{"model": "image classifier", "dataset": "Sentinel-2 satellite tiles (TerraMesh)", "horizontal_flip": true, "num_classes": 9, "mlp_ratio": 3, "head_dim": 32, "bias": "all", "inner_norm": false, "positions": "sincos", "pooling": "class_token", "beta2": 0.95, "lr": 0.0023, "precondition_frequency": 50, "epochs": 24.0}
Rows from block 4, named by matrix and row number. Rows with one number belong to one neuron. Each number is 128 + 24 x the weight over its row's rms, rounded and kept within 0 to 255. All counts start at 0. After the name is the row's rms in percent of the matrix's.
# fc1: MLP up (model.blocks.4.mlp.fc1.weight, 768x256), inputs 64-127
# fc2: MLP down (model.blocks.4.mlp.fc2.weight, 256x768, transposed), outputs 64-127
fc1.542 106 [147 146 124 100 139 145  94  63 134 131 112 142 133 109 135  93 153 193 134 150 101 143 126 116 121 135 108 121 120 127 118 131 185 137 129  92 120 102 146 140  80 118 127 101 106 115 140 176 105 167 115 189  97 128 121 124 161 152 112 127 128 117 122 182]
fc2.542 103 [120 103 125 109 121 128 123 142 175 127  94 167 118 126 113 104 177 113 135 144 157  97 129 136 138  86 157 138 127 126 131 113 143 119 120 118  86 122 117 126 150 171 161 157 166 164 109 101 114 116 135 140 117 185 155 151  79 134 107  88 158 148  77 101]
fc1.543 105 [157 138 145 132  87 130 117 127 160 170 131 130 112 167 160 157 115 117 114 158 105 162 132 124  82 197 130 151 106 126 130 156 145  83 136 118 142  87 144 114 137 109 167 107 141  97 111 134 150 154 146 134 170 107 102 120 183 140 159 157  87 150 112  96]
fc2.543 100 [138 178 134 161 103  89 145 151  88 132 124 177 119 118 128 133 127 137 143 118 106  93 105 157 142 102 122 117 102 102 130 148  95 136  90 138 114 127 143 174 127 141 146 116 102 159  97  92  93  79 160 147 109 147 145 118 127 203 137 164  99 107 149 157]
fc1.544 104 [128 150 129 161 122 129 124 147 138 126 162 155 113 156 161 124 100 124 141 178 148 142 129 142 127 115 131 145 138  84 112 139 127 149 164 120 107 117 141 133 162 144  96 117 154 106  87  92 103 143 134 119 140 145 153 138 144 134 102  90 130 133  90 141]
fc2.544 110 [148 147 123 161  76 158 123 138 114 148 134 141 109 133 115 113 139 109 107 154  83 115 124 180 103 130  94 141 141  94 119 135 163 171 100 140 125 162 122  98 153 129 125 147 123 137 135 169 170 133 134 157 168 127 103 127 103 123 130 122 129 100 166  95]
fc1.545 129 [131 174 106 106 151 119 150 106 124 122 137 129  84 116 130 104 129  87 149 140 136 124 137 132 135 124 150 170 126 127 187 127 131 113 129  67 107 126 138 153 139 143 106 141 122 143 107 141 142 126 111  97 116 108 149 134 136 137 156  87 150 119 150  91]
fc2.545 122 [124 123 130 105 103 171 184 114 181 108 137 176 177 125 124 116 108 112 113 159 109 148 150 148 137 150 135 120 147 143 157 142 116 161 127 165 154 142 117  79 116 128  98  95 124  71 155 158 122 164 162 187  41 121  88  59 113 113 130 127 104 128 109 136]
fc1.546 065 [ 96 159  89 138 165 122 114 137 153 113  91 128 119 101 120 130 116 142 136 162  99 139 141 121 149 142 135 148 112 162  77 110 128 155 128 119 149  83 155 134 119 106 150 137 163 128 123 121 131 114 112 136 162 145 151 168 129 144 135 166 107 111 159 101]
fc2.546 073 [121 157 183  83 148 128  98 173 125 117  86 162 110 149 126 130 151 126 167  97 163 142 147 138 136 120 115 148 167  88 140 147 143 120 121 154 100 119 134 119 113 142 112 111 157 140  72 122 122 137 120 143 153 108 123 148 155 161 124 119 159 131 168 108]
fc1.547 069 [127 114 126 126 123 145 125 141 180 115 125 133 146 136  68 103 180 124 190 107 109 161 141 142 139 154 110 143 113 118 125 114 176 118 147 106 140 125 125 146 110 117  77  91 142  94 136 131 114 172 123 125 127 170 130 130 154 139 110 136 109  86 137 137]
fc2.547 075 [116 153 134 124 120  93 158 102  99 122 136 116 150 134 115 134 116 158 166 120  97 138 110 135 102 145 103 164  96  65 160 153 125 147 126 138 115  95 121 134 155 163 140 148 143 116 147 135 163 177 124 140 119 135 148 120 164 114 154 138  92 151 119 161]
fc1.548 102 [107 148 118  84 150 127 124 138  90 124 122 133 167 122 118 132 138 127 100 117 122  83 141  55 121 123 148 120 131 136 129 113 147 116 151 124 151 126 115 100  78 148 188 108 125 104 111  79  82 119 116 136 173 120 136 150 178 146 135 105 133 117 120  80]
fc2.548 097 [107 159 129 122 185 103  89 147 174 148 111  92 129 102  82 171 128 141 159 113 128 143 129 119 146 104 119 116 143 131 106  99 101 121 144 127 177 132 144 156 143 123 150 141 155 124 109 131 136 126 138 158 124 107 161 140 123 127 135 115 139  81 105  85]
fc1.549 108 [110 147 143 129 110 120 120 109 147 128 136  94 142 113  87  80 141 164  88 121 120 131 164 130 148 122  97 157 146 129 116 136 164 134 137  91 123 137 132 131 133 119 156 164 143 149 131 127 113 168 164  99 126 143  72 105 147 126 145 131 125 149  80 154]
fc2.549 103 [ 97 172 126 112 119  99 115 124 106 119  93 150 131 108 164 116 129  68  87 123 100 104 149 107 163  85 160  97 135 138 113 160 113 107 116 110 146 128 111 102 145 100 168  90 146  81 105 155 131  94 115 103 116 120 104 123 145 111 104 112 126 117 125 106]
fc1.550 096 [134 117 175 135  56 110 125 114 125 108 108 134 129  55 137 145 123 145  97 160 136 151 102 137 122 108 151  97 127  76 116  86 147 127 121 133 165  78 132 124 153 107  95 152 153 101 133 165 162  87 151 112 128  96 167 160  95 128 139 130 176 164 132 133]
fc2.550 091 [123 114 114  98 175 128  98 100 124 150 131 153 103 145 145 175 131 121 135  70 124 137 146 122  96 146 166 139 121 109 139 143 116 121 136 100 142 126  65 131 151  90 159 144  76 150 109  99 137 128 166 102 122 168 150  84 138 149  90 147 140 123 163  97]
fc1.551 097 [137 128 153 143 114 135 119 108 117 143  91 152 153 191 124 194 156 160 123 137 134 110 106 133 137 129 135 140 101 139 115 166 121 180 113 134 155 156 170 121 149 118 158  90 145 101  76 143 150 138 130 152 105 124 125 150  79 153 167 140 136 105 136 109]
fc2.551 109 [128  75 107 135 110 126 127 172  91 135 151 136 104 107 133 150 110 160 115 170 119 123 151 103 158 132 121  72 145  85 120 134 128  99 136 125 156 107  99 169 150 138 118 121 123 141 146 140 133 136 109 160 118 111 126 156 134 137 131 194 146  96 135 111]
fc1.552 099 [157 111 110 142 130 135 114 118 157 117 164 138 117 150 108 115 117  90  85 154  84 142  93 155 158 123 159 158 112 102 127 133 128 100 116 137 147 153 121 129 145 125 128 136 141 111 155 116  97 127 112  87 161 160 125 170 128 130 172 103 148 146 143 125]
fc2.552 103 [ 97 146 118 136 135 134 139 106  79  98 114 149 111 157 144 141 119  86 121 127 155 147 119 108 107 127 153 102  97 146 171 113 165 145 123 134 121 136  85 175 162 116 107  98 113 128  85 104 127 102 185 156  90 152  92  96 141  68 135 138 134 142  86 144]
fc1.553 077 [118 118 114 110 156 126  95 171 148 147 117 123 105 131 107 133 143 100 119 143 120 137 148 138 135 104 106 125 116 137 112 110 150  67 107  93  85 112 194 147 195 131  98 187 157 125 115 118  74 124 124 108 132 150 146  88 111 160 120 109 151 144 129 107]
fc2.553 075 [124  79 172 131 116 123 137 144 136 149 102 155 109  90 106 100 139 136  82  93 146 166 122 148  68 172 103 118  97 171 122 123 117 105 123 179 115 122 129 161 122 138 147 117 135 169 121 126 130 109 109 161 139 165 137 146 114 142  91 139 159  84 115 135]
fc1.554 113 [107 114 131 153 105 116 108 113 151 159 118 191 112 104 124 116 156 120 147 158 116 175  88 130  99 123 114 140 169 128 117 129 124 133 115 147 107 153 110 167 116  73  83 143 118 153 122 131 187 145 124 108 148 122  86 129 142 146  97 106 101 153 145 150]
fc2.554 121 [107 127 134  94 122 169 146 127  84 109 115 134 134 139 130  99 142  71 122 138 109 148 132 125 134 142 165 117 110 129 158 161 123 156 132  70 133 106 126 128 110 157 130 154 140 114 117 116 173 149 191 101 103 122 143 116 125 113 125 125  91 111 151 125]
fc1.555 098 [116  95 141 139  80 122 125 179 164 151 125 111 151  93 130 117 130 146 126 114 148 129 118 146 124 141  94 135 134  86 201 186 140 188 156 138 111 100 122 143  71 126 107 101 102 136 169 110 115 159 110 147  78 139 114 132 136 105 119 132 144 147 153 130]
fc2.555 108 [104 145 142 145 106  94 132 135 122 152  82 115  93 128 164 111 137 113 192 153 122 148 148 151 111 169  86 104  87 165 155 171 136  89 121  97 109 134 130 131 131 149 139 142 114 147 126 119 108 144 109 100  96 142 159 111 146  86 105 132 124 137 110 114]
fc1.556 072 [ 88 149 130 105 101 123 132 185 128  93  87 126 160 125 113  98 102 112  96 137 134 154 132  90 130  86 126 110  64 109 117 119 126  95 138  93 159 180 106 132 155 145 103  88 124 148 138  86 142 129 145  95 184 103  99 133  98 110 102 117 114 121 142 122]
fc2.556 078 [101 124 111 167 128 144 143 132 123 137  88 170 126 106 139 116 131 112 134 134 108 134 142 130 137  85  91 141 105 183 150 118 126 140 143 112 164 118 107 127 126 137  96 148 120 110 101 127 156 125 164 178 136 159 168 142 155 128 125 153 140  90 130 135]
fc1.557 118 [146  69 113 131 136 163 166 102  98 177  93 107 141 137 125 135  82 110  89  89 176 146 148 110 120 115 120 106 144 140 161 168 170 145 126 130 163 163 112 123 101 105 123  93 120 133 135 139 151 137 123 138 147 160 152 157  99 128 102  75 137 133 114 164]
fc2.557 113 [ 87 132 156 165 142  93 146 138 122 150 138 138 113 110 124 148  86 139 165 123 141 133 117 111 114 153 115 124 123  95 135  95 118  98 143 171  86 103 148 133 138 143 139  82 139 160 125 138  90 142  94 113 156 128 123 148 119 108 140 113 126 136  95 129]
fc1.558 087 [156 126 111 143 138 149 142 157 161 140 173  75 133  99 130 148 129  92 140 118  66 194 159 119 137 101 101 108 199 125 107 109 103 139  88 137 148 131 153 112 132 180 111 130 122 127  92 131 123 115 129 131 125 146 114 122 131 170  82 158  93 152 125 150]
fc2.558 092 [123 169 144 162  98  95 154 167 170 151 121 105 123 104 135  95  97 133 147  93 115 132 118 164 141 136  86  78  85 120 158 154 122 114 161 164 103 100  96 147 150 109 127 170 117  94 102 126  84 139 151 124 138 131 130 149 120 153 171 128 127 150 164 111]
fc1.559 095 [ 99 141 128 132 161 134 118 136 144 137 140 131 157 118 134  83 125 125 140 109 127 161 132 143 115 151 161  99 134 115 146 137 141 158 138 113 123 101  92  99 152 107 155 170 163 133 119 175 136  97 164  99 146 123 138 150 118  92 127  88  81 144 124 105]
fc2.559 099 [131 156 150 165 101 158 126 136 174 120 114 136 119 131 127 141 151 122 107 159 123  94  95 123 140 148 117 142 117 109 146 134 145 137 147 104 107 145 107 107 103 130 164 144 130  99 104 124 139 143 166 110 109 151  92 142 111 135 120 145 127 124  96  81]
fc1.560 100 [140 137 124 168 149 127 111 152 148 130 127 155  90 139 148 128 134 128 134 152 105 129 123  96 110 120 107 158 117 159  97 117 132 139 121 142 163 130 120 122 137  93 129 120 127 121 112 143 142 141 110 164 109 150  98 154 124 145  84 127 206 121 112 105]
fc2.560 102 [136 104 153 129 123 137 128 128 137 119 130 172 144 109 131  86  81 136 157 165 131 142  80 131 140 149 119 105 152 116 127 157 109 136  95 130 127 138 143 135 132 139 137  83 111 153 115 109 144 128 149 149 122 133 113 122 120 115 193 158 133 178 103 126]
fc1.561 113 [159 155 107 160  90 119  92 134 160  77 125 160 105 150 103 163 136 152 136 168 137 130 119 108 123 160 159 136 133 124 104 101 148 161 137  90 132 173 139 149 100 124 127 156 101 127 130 139 141 123 146 178 110  93 182 132 126 139 111 135 158 115 153 102]
fc2.561 105 [123 107 155 136 135 153 180 144 113 131 139 134 161 107 153  77 104 109 168 129 164 122 113 135 139 146 140 128  84 113 132  96 144 107 105 150  97 152 152 134 136  99  71 158 139  64 138 125 120 127 118  86 113 190 106 148 149 114 129 125  89 119 160 136]
fc1.562 119 [130 134 107 201 114 144 106 108 104  91 130 173 157 103 112 142 106 120 115 117 145  73 135 129 122 129 123  88 130 133 125 136  89 124 154 116 132 155 104 165 129 109 123 142 108 156 135 143 156 139  91 117 138 153  90  81  98 117 124 151 129 119 170 149]
fc2.562 128 [120 138 123 174 137 161 102 158 115 139 108 125 118 171 100 194 101  97 102 147 184 104 134 115 140  91 161 154 126 151 109 122 117 148 151 109 121 143 134 107  61 127 125 115 134 146 132 156 115 119 107 192 115 121  97 127 144 154 166 112 127 139 141 103]
fc1.563 096 [171 142 135 126 131  99 139 156 154 123 138 142 152 129 135 100 161 161 142 148 132 140  86 157  89 155 135 168 126 124  76 141  89 128  97 156 128 105 135 124 100 141 145 119 152 131 101 140 133  94 120 135 118 149 134 127 110 101 115  92 107 156 139 103]
fc2.563 092 [144 142 143 139 159 116 126 161 107 108  99 137 109 116 100 146 139  95 146 104 155 137 166 118 140 181 116 145 109 130  86 109 110 140 157 109  89 141 127 155 112 124 104 108 134 155 119 148 103 152 146 123 131 137 123 160 149 118 149 159 138 122 124 152]
fc1.564 106 [102 166 101 148 146 123 161 119 131 121 127 112 151  94 110 117 153 115 147 137 143 142  97 193 105 121 136 138 118 133  92 145 152  99 144  74  85 116 158 122 135 138 141 145 151 136 190  94 124 116 114 128 147 147 123 150 136 116 103 140 130 124  80 111]
fc2.564 099 [102  82 136  64 114 152 126 137 153 147 104 108  86 129 192 120 107 146 128 102 136 136 125 122 118 129 114 156  79 120 125 103 102 139 128 152 156 115 117 137 125 149 143 125 102 133 138 160 151  97 131 143 136 114 119 115 147  88 101  88 140  95 184  81]
fc1.565 092 [164 186 150 141  97  92  91 102 121 140 159 115 127  74 133 116 146 101  85 118  75 116 159 156 107 197 130 158 157 163 112  90 108 139 119 147 109 144 125  98 155 141 133 163 126 105 120 154 124 182 141 127 146 121 133 153 109 106  91 122 127 131 145  93]
fc2.565 100 [124 119 124 139 150 158 159 185 117 169 116 160 130 124 114 106 119 109 121 106 123 148 108 146 146 123 119 118 126 134 158 146 148 146 105 120  88 110 155  72 102 112 147 146 139 129 114 125 118 133 115 145 107 143 124 129 173 121 130 111 122 145 145 148]
fc1.566 099 [142  95  84 149 139 137 128 125 105  99 138 115 122 168 135 133 107 171 108 108 140 103 160  92 143 153 105 110 132 158 109 138  87  88 124 119 127 145 126 144 148 178 130  91 164 117  57 122 141 115 151 114 145  74 165 149  85 150 136 103 139 112 134 118]
fc2.566 096 [119 101 133 149 180 112 115 121 142 149 153 121  94 113 111 108 178  95 130  85 148 196 111 109 109 117 114 120 110 124 113 105 109 115 153 116 137 105 109 112  95  99 113  84 154 148 155 122 131 157 144 169 176 104 133 113  94 120 109 150 115 113 113 150]