python train.py --color_jitter=0.1 --arch="vit" --hidden_act="gelu" --mlp_ratio=3 --head_dim=32 --fused_qkv=false --dropout=0.1 --width=256 --pooling="class_token" --loss="cross_entropy" --beta2=0.95 --beta1=0.95 --precondition_frequency=50 --max_steps=27200
Rows from block 2, named by matrix and row number. Each number is 500 + 40 x the weight over its row's rms, rounded and kept within 0 to 999. All counts start at 0. Numbers have three digits each. After the name is the row's rms in percent of the matrix's.
# q: attention query (model.blocks.2.attn.q.weight, 256x256), inputs 234-255
q.0 094:498550524486498563488474516532547487524517520510500490429529476492
q.1 094:508444484449482467458447503488438536496498496534511502458466464426
q.2 107:504540570470518521550520510538450500483429549416476462506528488491
q.3 095:571504484559554483482552545498497543479522570428494526530496452467
q.4 089:460503501559457476458463488505439470443553454513495523575529482513
q.5 095:524561512514476493505517521532585496490545500524506535469438508495
q.6 088:411491448554510421487527471513487495458486471499486534526495454506
q.7 099:540433534479499476493499460435562521523563490530479476471502461500
q.8 089:487421509531519447461539537561505562472420525434463472473518519469
q.9 104:453521566552481516582513557536519397443486446511491471481556501463
q.10 097:551433489479499590459499513537495442535455514462416523452424367482
q.11 097:410471515494511547490458403528512464499483489429493537545547446499
q.12 094:497431523476482535491513527483521381526517506462557523518458503497
q.13 093:528425538491467481456473505526437536476527541553508526519508544506
q.14 103:489509525498500460514473548425460541483458558440529493510499499441
q.15 093:482445487555593464428460487543528533526534478483530536474556447509
q.16 096:462460501519531532469481531549558487488490503436437585571542453489
q.17 097:455443447452472475425466499481397578453490453559559554591519474584
q.18 089:470426500487519463534506474610426533484506543472405501521560540517
q.19 108:493449505459538532516515435527488492563546484514529545529480470508
q.20 106:495568487469458539527424510598459554417509448485544502519506463458
q.21 099:485464433492435547451466473452489574487545503479487542452547511526
q.22 099:504452521504462494447416519440524505431497441497470526475498520425
q.23 086:531512461524518474550545495494442504505443426501513507508475533493
q.24 099:507468426466506580433485557466460493485459539420507487493512537539
q.25 085:470561492500467467442503508501479530510541491544467443525481497527
q.26 096:431469589505491459537548538556506530524514476556513578453505509549
q.27 106:553461546483469522477499576448575424508476525464497552515425493538
q.28 096:537506530551461476497514616518449486469545480545500533484468497514
q.29 105:495510554507463426492535501466412498573519532493501585473577427490
q.30 090:490545533566503506550509508478513500518454482527545410505495575486
q.31 106:499540625560447539473547498515516389480510506497553508526535510431
q.32 093:467525502515525452526494499521488457562497477522440515437477582492
q.33 090:507516464536523526505505433418440527534524479502520497510584519491
q.34 105:585534514460466512500500504443522494511432542486470490482521437589
q.35 097:495494509426457533454506530580529470419528487527513498540476469477
q.36 099:476533483526473494495473497509527536491520500492539471550491464522
q.37 093:472537523436502382539487459540529491453511516521461560472560477446
q.38 094:466460579475574476479493474569518469523495534504525545506539531558
q.39 098:576567509500477537492524519473510428493505522492530534527442537453
q.40 101:547484515542487521517473493480532543497561485489465528464479564476
q.41 096:478575472543454469533480480518508469499525502458564533453524516449
q.42 104:524454525530566483477510611564519474527498523461480495523561455526
q.43 097:574523536469503465490477502459470468546469466464520494549541510480
q.44 097:514550424547519489507510527523491550494573450567498473471467564470
q.45 105:510463501568506423503475478444456555528558534459478545582491421455
q.46 095:561467529503506472507460516451574543426484496513439492537462463471
q.47 095:451488460459466527471502469513562534478454494475475507495549479504
q.48 106:511539459460528506523515514560497461517483537479452469460506501522
q.49 095:494478505482543430498485525433569506552469505544458533521509443445
q.50 097:423490503490485483522464526441529475522546501484509556479547578513
q.51 107:523443498476592490554473483480495424562392456490585527514426518478
q.52 117:473505614449468488513480490410440541475544512529481439537528568553
q.53 100:538563482502456528504485455467489463532483435528499567523451497515
q.54 106:487583540465459473507514470435394532507581485537515546508445531458
q.55 091:492524515492479413541516512519551492461524547469538468465475567519
q.56 100:521528468540494518479466517413496459480579537525500532563474531506
q.57 095:518495532539529469491434519471505442490509483519516490473517474508
q.58 099:509439466575470450563490473522474472534451489485453488457490537573
q.59 110:488476496501505424612544453487461511487569531577489554540453484520
q.60 114:494511480595487557536513549464497519563524540496553400535517497511
q.61 115:513402504543528495554454491546489586475498489482503472494516462550
q.62 082:463470490488470497503484477570469555479546396514449546468458469471
q.63 121:499537464542561517567501462606485551525447478520495512527457518476
q.64 104:457483555468542554482496426519559476535501502494522479468542523547
q.65 107:519498512455494460469518538460508522459418490502501452531441603457
q.66 104:474560517483496468516395513537476506478500452542439583536434504427
q.67 103:504551531596463512557481481526506521524490590578538482486503543483
q.68 106:552501393484497471502515486510488494530508531524437496491481547542
q.69 095:488448537450512532523491532443481445498494486490472402507468487483
q.70 106:480410513481503487462471511460494549551505503565425507498476457540
q.71 106:517511532435466508494578538504431485558545418512471474438504473507
q.72 102:550458497515487474450490535421469474513545459500500505476524501471
q.73 104:466490494508575469565495479515498439485424477480512459487554476545
q.74 105:504433501561494539479516600538546575507514539517478525476478479521
q.75 104:522563482450462454499517507475486505520445543523517506483480548498
q.76 113:487552452549492415524476437561428434476501530505538517520469490557
q.77 099:551489509478473564514512514609563487453464425482433498512478493476
q.78 093:448504543434611495485488564509534511526552515453526409531468496517
q.79 099:497544594472501513536513545496508566413490477382485506475527529524
q.80 098:465472505496432550532429458486550534469508533563477572508476417439
q.81 102:462509523490538554534408458480434544427483458514479536460499422493
q.82 097:509484494484506523458510491529485472561534533470503467460491523490
q.83 102:471484514486513566528465473470577543479515482493554509475462518531
q.84 102:500423482498547454503495526501482518532483516500540554502501465508
q.85 090:533479510493515499489559451442556475476457434541436487522515531445
q.86 093:455470500452515470483469531442504475536485513498406513548515491533
q.87 102:457487534494480599459466549507479533558438509472494503458486520488
q.88 110:557474488481500467502487468570500483469418483542455523492501492449
q.89 093:526495494555529494497538509531487550503515506477483577512466468484
q.90 100:492492477492462546487472463506552477553448488465439526480560495437
q.91 096:575553518554523421540538528463502522511465541496493524542468500401
q.92 105:485431536490506555533437492498465489475422546477477566529509470502
q.93 095:483478617546527527510507509546506541440495480507556540492452502457
q.94 106:495516475468487520449534407472524530502489491555484497512414498518
q.95 101:478509388542492576528402522494521519518559554515504472539434532502
q.96 093:542520474506429524436468469552507498498525464547481487536561468525
q.97 113:508501624522505436529523502444471520494496471493484582523445532543
q.98 104:454477540476476390524510440427505408459469467508377508505543488480
q.99 093:530435483527494517448501472541559533471508507464500535526447493474
q.100 101:476522496470542516507546488437509637504506532546453483479526441495
q.101 105:540461470498510486455432509473494521515565555488462562483507495492
q.102 113:590443538516535443475475499500532459477488514528505453500381491505
q.103 102:482466549497498501427489516529429417531518490465434478418506447472
q.104 107:480430529551501444496449477574534509443448470503423538502502465533
q.105 108:536517548532499489496494560527632530499480494540488473470544543601
q.106 092:536473530477479543529483499499632530467501545467515468590494530524
q.107 101:494485521451510560464502524510505515449576423535542494491503499498
q.108 104:528501510496501516551483563464475529527506470562523540497514553503
q.109 100:535453519487516474492506498513561468515497496493493523564574494606
q.110 093:480458617471440482495463530554554442475566408532523526434563448476
q.111 099:555517485565453509548548573511523464516451547447526453487483503517
q.112 091:485444521472472490500511487418444400491517508575445523494502512529
q.113 096:446454504499495501488450586492450393512434446524472485567482538468
q.114 102:462501487513531518534540442475447554491536462550519543534493452425
q.115 094:483485511454532543488501418433522468581487437484501528531523512444
q.116 095:426498529515459496529495469525461488540516468499469557421445447420
q.117 097:511492548509445502469486511570519468482509521556517522477515515438
q.118 103:461490464432580545551538496584472477483407533526450489467508424493
q.119 110:496538464564482489496482485517458593523454450490513507462473527556
q.120 108:466509483498484518487537506516496520467500468483496510539552505469
q.121 095:525457510506501462499485545523553403520534432476516478551447536432
q.122 103:554449490495490490520461485471468544533553429518474461535448469485
q.123 092:539523498523446554494525478481539504464539497513518495510531530444
q.124 100:498488450459430516473497487462501486520526507452535464490421521507
q.125 102:535511469469512514494543514477505481467530526507504444552413498537
q.126 103:529561485513472549487537551553579497478520496507429478453503464497
q.127 099:461487476523514526462509540464456516516563423469440509507561433521
q.128 099:509504488531523554442530542473534512536519407430454487499490537458
q.129 095:554526580436482494497567505443550546510469546564494520499485443472
q.130 092:503469492428435521490487490527462444537542472490546578500536476507
q.131 099:513434424466556529529546475447472532530508482526469508504539457548
q.132 098:496468467389558545549519523518529519509479527463559438536470550565
q.133 103:485466451471514463525485407567518463502563586478462605530494537555
q.134 107:513501609555534463483453540544497555521533501557503532486521454514
q.135 093:455489566480536493501401552488496514481472480419471486482489422455
q.136 098:456471530537461540518456443554486442481526495532435488505527489480
q.137 094:527496503483512429497528515477477489514479465512546508512524502503
q.138 107:516513503527586574498471487483496461562479510470507406420555429567
q.139 095:523499478511489488516441560551460506486445550480514501482574499536
q.140 100:515529502519500459422397472465491513530500491434534469577474576525
q.141 099:486543481576523481463562486549505421510516518501556526452462503543
q.142 098:478532437432447466488476513508489478518529499530527537495431447521
q.143 096:574471491450481550467603519436543548447430587474433493423534446581
q.144 099:500518482530428567506590536455482518514571549355508543532487487470
q.145 098:439482507527475490419501467420486524489523436522504487452538553553
q.146 107:486443531525490495523516521501489510577482456507466558507512519484
q.147 104:527471541528427607493511505534506503541553503498525450430530553568
q.148 106:493501484489557380534469441493502520507453564462488442452544588504
q.149 094:478497545531560490473425520507479510494522551434410517429439489498
q.150 113:496573478460539480454512477460513477502520435521576493517490552566
q.151 094:512552519542505436480546571460568454522497488493458548528429480487
q.152 092:391459508461539542530480557498553501436449534546489565533518467526
q.153 109:456482551520539528513541533519487424487486500500543517511510407505
q.154 097:537463530398514485505538519465478526476458480490504436515470521506
q.155 101:492491523470538455458473453556496500459533558495543491469429460596
q.156 087:482494429498513498567511460417560530528511575523513445464471456517
q.157 095:485509480421522444496489477525488465444536481479439592512471490458
q.158 096:537523543503472424431542485438534482509486486481495464471533487468
q.159 104:455416470593454462498475533511509488475522469527495468474528410439
q.160 097:480494448548504481557514487538467524546544524480532495511474635490
q.161 098:526460453508519479477469473515533479529513485469462377442450519524
q.162 103:519592499450498533486512561472449534455511484480525478502491531532
q.163 095:484434521495463515507496522546572448548495537495447528583554456533
q.164 102:557484487506488448494511451505437495463521483548527530534393593469
q.165 100:462453474497559482462458485487564512479437531485467427526475488566
q.166 104:511516542564498579519463466539526470492556518533492471508462481521
q.167 101:494542628498475494442537505536511568472513531525531419544529440476
q.168 091:507466450567585464451526472399473461522549476522538514514501475483
q.169 096:542515500402444484488503491539515476485523449510529610533544516508
q.170 103:525522560496445496537481508448477435426531537540456448553379560506
q.171 113:497473525531516581555437441430512498472530436501484535517611444513
q.172 108:529508449466577530475460532615527474481441506481495378463438481450
q.173 094:436536505493562487547512500471493533574404493533536455451437464505
q.174 095:484596451497554488526519538487452396552532518512587488406481542519
q.175 105:489523534451516451550466512423429490466495527497517499415543572548
q.176 102:464530547498528515552492540511504488469433544495468463420447485556
q.177 101:521455517474438500431486545493507513498537493548430470534545518514
q.178 108:495560484579473487487519536433540465471546501503425508575469433505
q.179 101:416520491521518493442478536504486446480479552552558548491519467537
q.180 099:564442524511460536436472463529498437537469488539485546481491468537
q.181 097:513495522503439563496424470438529500481481452535414489493515492539
q.182 095:518499496485446522533520519522531551516539532493522514466434488475
q.183 104:458523486472527524507426478449513516524432559445426507500522457516
q.184 096:471424578440401480516503458517466447495496493428522477414428491542
q.185 108:502455475474531523520512427464520571541523429516495503474497513532
q.186 101:512554549482507520620479498464538597499486512520527544464552484545
q.187 101:529403474493502553525447486497522485457439536460542479440469498503
q.188 105:552486499390536479512544585448438478466565460490483520516496440477
q.189 101:459535460528501432462531493474422482467511533500492490557529553549
q.190 105:521415482471544537521523527514539430480485497505485557443488414495
q.191 103:526549476481468498497528538531480503530485536524529493486471530469
q.192 099:536507500501469481460545507436567438464463483571524523479509528511
q.193 097:498441463512502497427466487508472517545501467530525503580487519411
q.194 094:562510468553531495504483532468496501488570566477584461547512538481
q.195 097:476558511508515501477555443452563506533521453468503496497485490440
q.196 099:515590493421521461518459544546554485503487435553442559525534496508
q.197 108:451564489512465464490431528524516539526505559458487517465463494498
q.198 103:521505493498489485570499529499521481490494526483545522503446555569
q.199 108:551482509521432472435511483461478461450513487532516443555531448488
q.200 105:578491395492543506493511469451528536516457527483565508513523535497
q.201 099:444565534425553517487493522464519474479510484528461502549521539495
q.202 107:523526505414559572589525537511523601571539504513481497499479492532
q.203 101:506462514530481427480504509475522452479534510469534458489518543478
q.204 108:451482450505530453500517405498448543541527507542465533429497475513
q.205 095:494436488551586483580492534536496519551522497414524461507499523516
q.206 109:504503529531473477512497438462502510571482476467519574532423496468
q.207 094:472443474496509584557476483395558509425546507543553578447488474534
q.208 103:498513512514506501460515498506575495462426552430521435502486529564
q.209 102:469477489519496468462557576492483588525484512492435519474496489550
q.210 101:481471485501511509473432491481474508502541492535514484512496552560
q.211 101:443520503503552527497487465547523528485498468461501455471518411475
q.212 093:470527465523499539496612503364542504519579503533571547559511455529
q.213 099:501553522500575490455496542420533501521461513480420507491472458442
q.214 109:503525490476519490529524499482529424488523513512585452485553552477
q.215 101:470467526423522559501547464529502479539485452518449480486479407530
q.216 091:498487488547430462499518476464586437536489486460471532509566401441
q.217 092:452525494506514446464579548480493554533404537528467493407438531480
q.218 100:462493527519488533497450445524624499522463502531524472519451574534
q.219 101:493442518494513515469514496492513479511470577488464438428538488532
q.220 098:491489500526425563479564470528532531522513494537480470413503447551
q.221 091:511512553500507516448413515482527492455426505499526477487516452488
q.222 104:502457533534523502488514503511560533424513513469526554491470548534
q.223 109:513533509494503536506598543524587527524499460515517535479504502520
q.224 097:487469581547511407462511539542586546497584510498464465493485572465
q.225 100:567533474471494443535530593476478492567506520453496492585533440492
q.226 098:535504539500472586554505509520479543505543459506487495475597501587
q.227 097:512473504485547508461447501364478487467512484544499569425559505494
q.228 094:505512545432480470498567408522545528492452427466459534546473454464
q.229 099:546544539494456495469458499450510394534532539496479405554545444484
q.230 096:522476507605470464475503571534493493451491458514526446527554551439
q.231 100:521454446417481519492556486483415580519406520548485495430528510482
q.232 106:522504550518525458492466471581456469570507500527489484481489556514
q.233 103:509515487538523519470485505492463492566449491500495538533515506591
q.234 091:497489445512452545491466520558537601493533502460554504465536491466
q.235 101:507528519481529538553535529563450490517540514431529485488486498593
q.236 104:526422612499495516451517486554522576437507457556468488517419527457
q.237 104:540592594461533570504509519538502475502472553510473497462463510534
q.238 100:522545556546419433471480547483553518528575499476544451484519469466
q.239 102:535503531494583519479546495417589470552606549472517558478472551428
q.240 101:518524497590511459523525536520529460484565505448511535538510568510
q.241 102:506466530509522455512492519534483494517489492564511525436523507582
q.242 098:495492504485536449540562460595472490503505517422522424450534546544
q.243 099:521529499477506501500506470524494487498472465430434568479467473532
q.244 101:536481521549530422471401615449496507562544568522516476537510527491
q.245 100:478559498475541503490484503494515535453415564549545472473442525511
q.246 107:452492510592538399444574504448536512550393472479442491541502471468
q.247 099:505575469548474491531526524505517441482504467530515512476568502575
q.248 095:495431457419495464485491486447485534547464466462478502470412542486
q.249 096:563524591588479495625547458527439514558492577505584503501560496497
q.250 101:473465551517520476513562459480477513480426537471526511501564530475
q.251 095:544487578459464562505417577526541436489512482492490489491506493512
q.252 092:438495439505501510571546403469475483538517537456504468447477488471
q.253 097:492544500577482455487426501522426645452478484484454508480505527421
q.254 096:471467510538495478496552471578486528508458531496535529461577550514
q.255 099:461506510543551493511478483462507466553478530477457471530458482535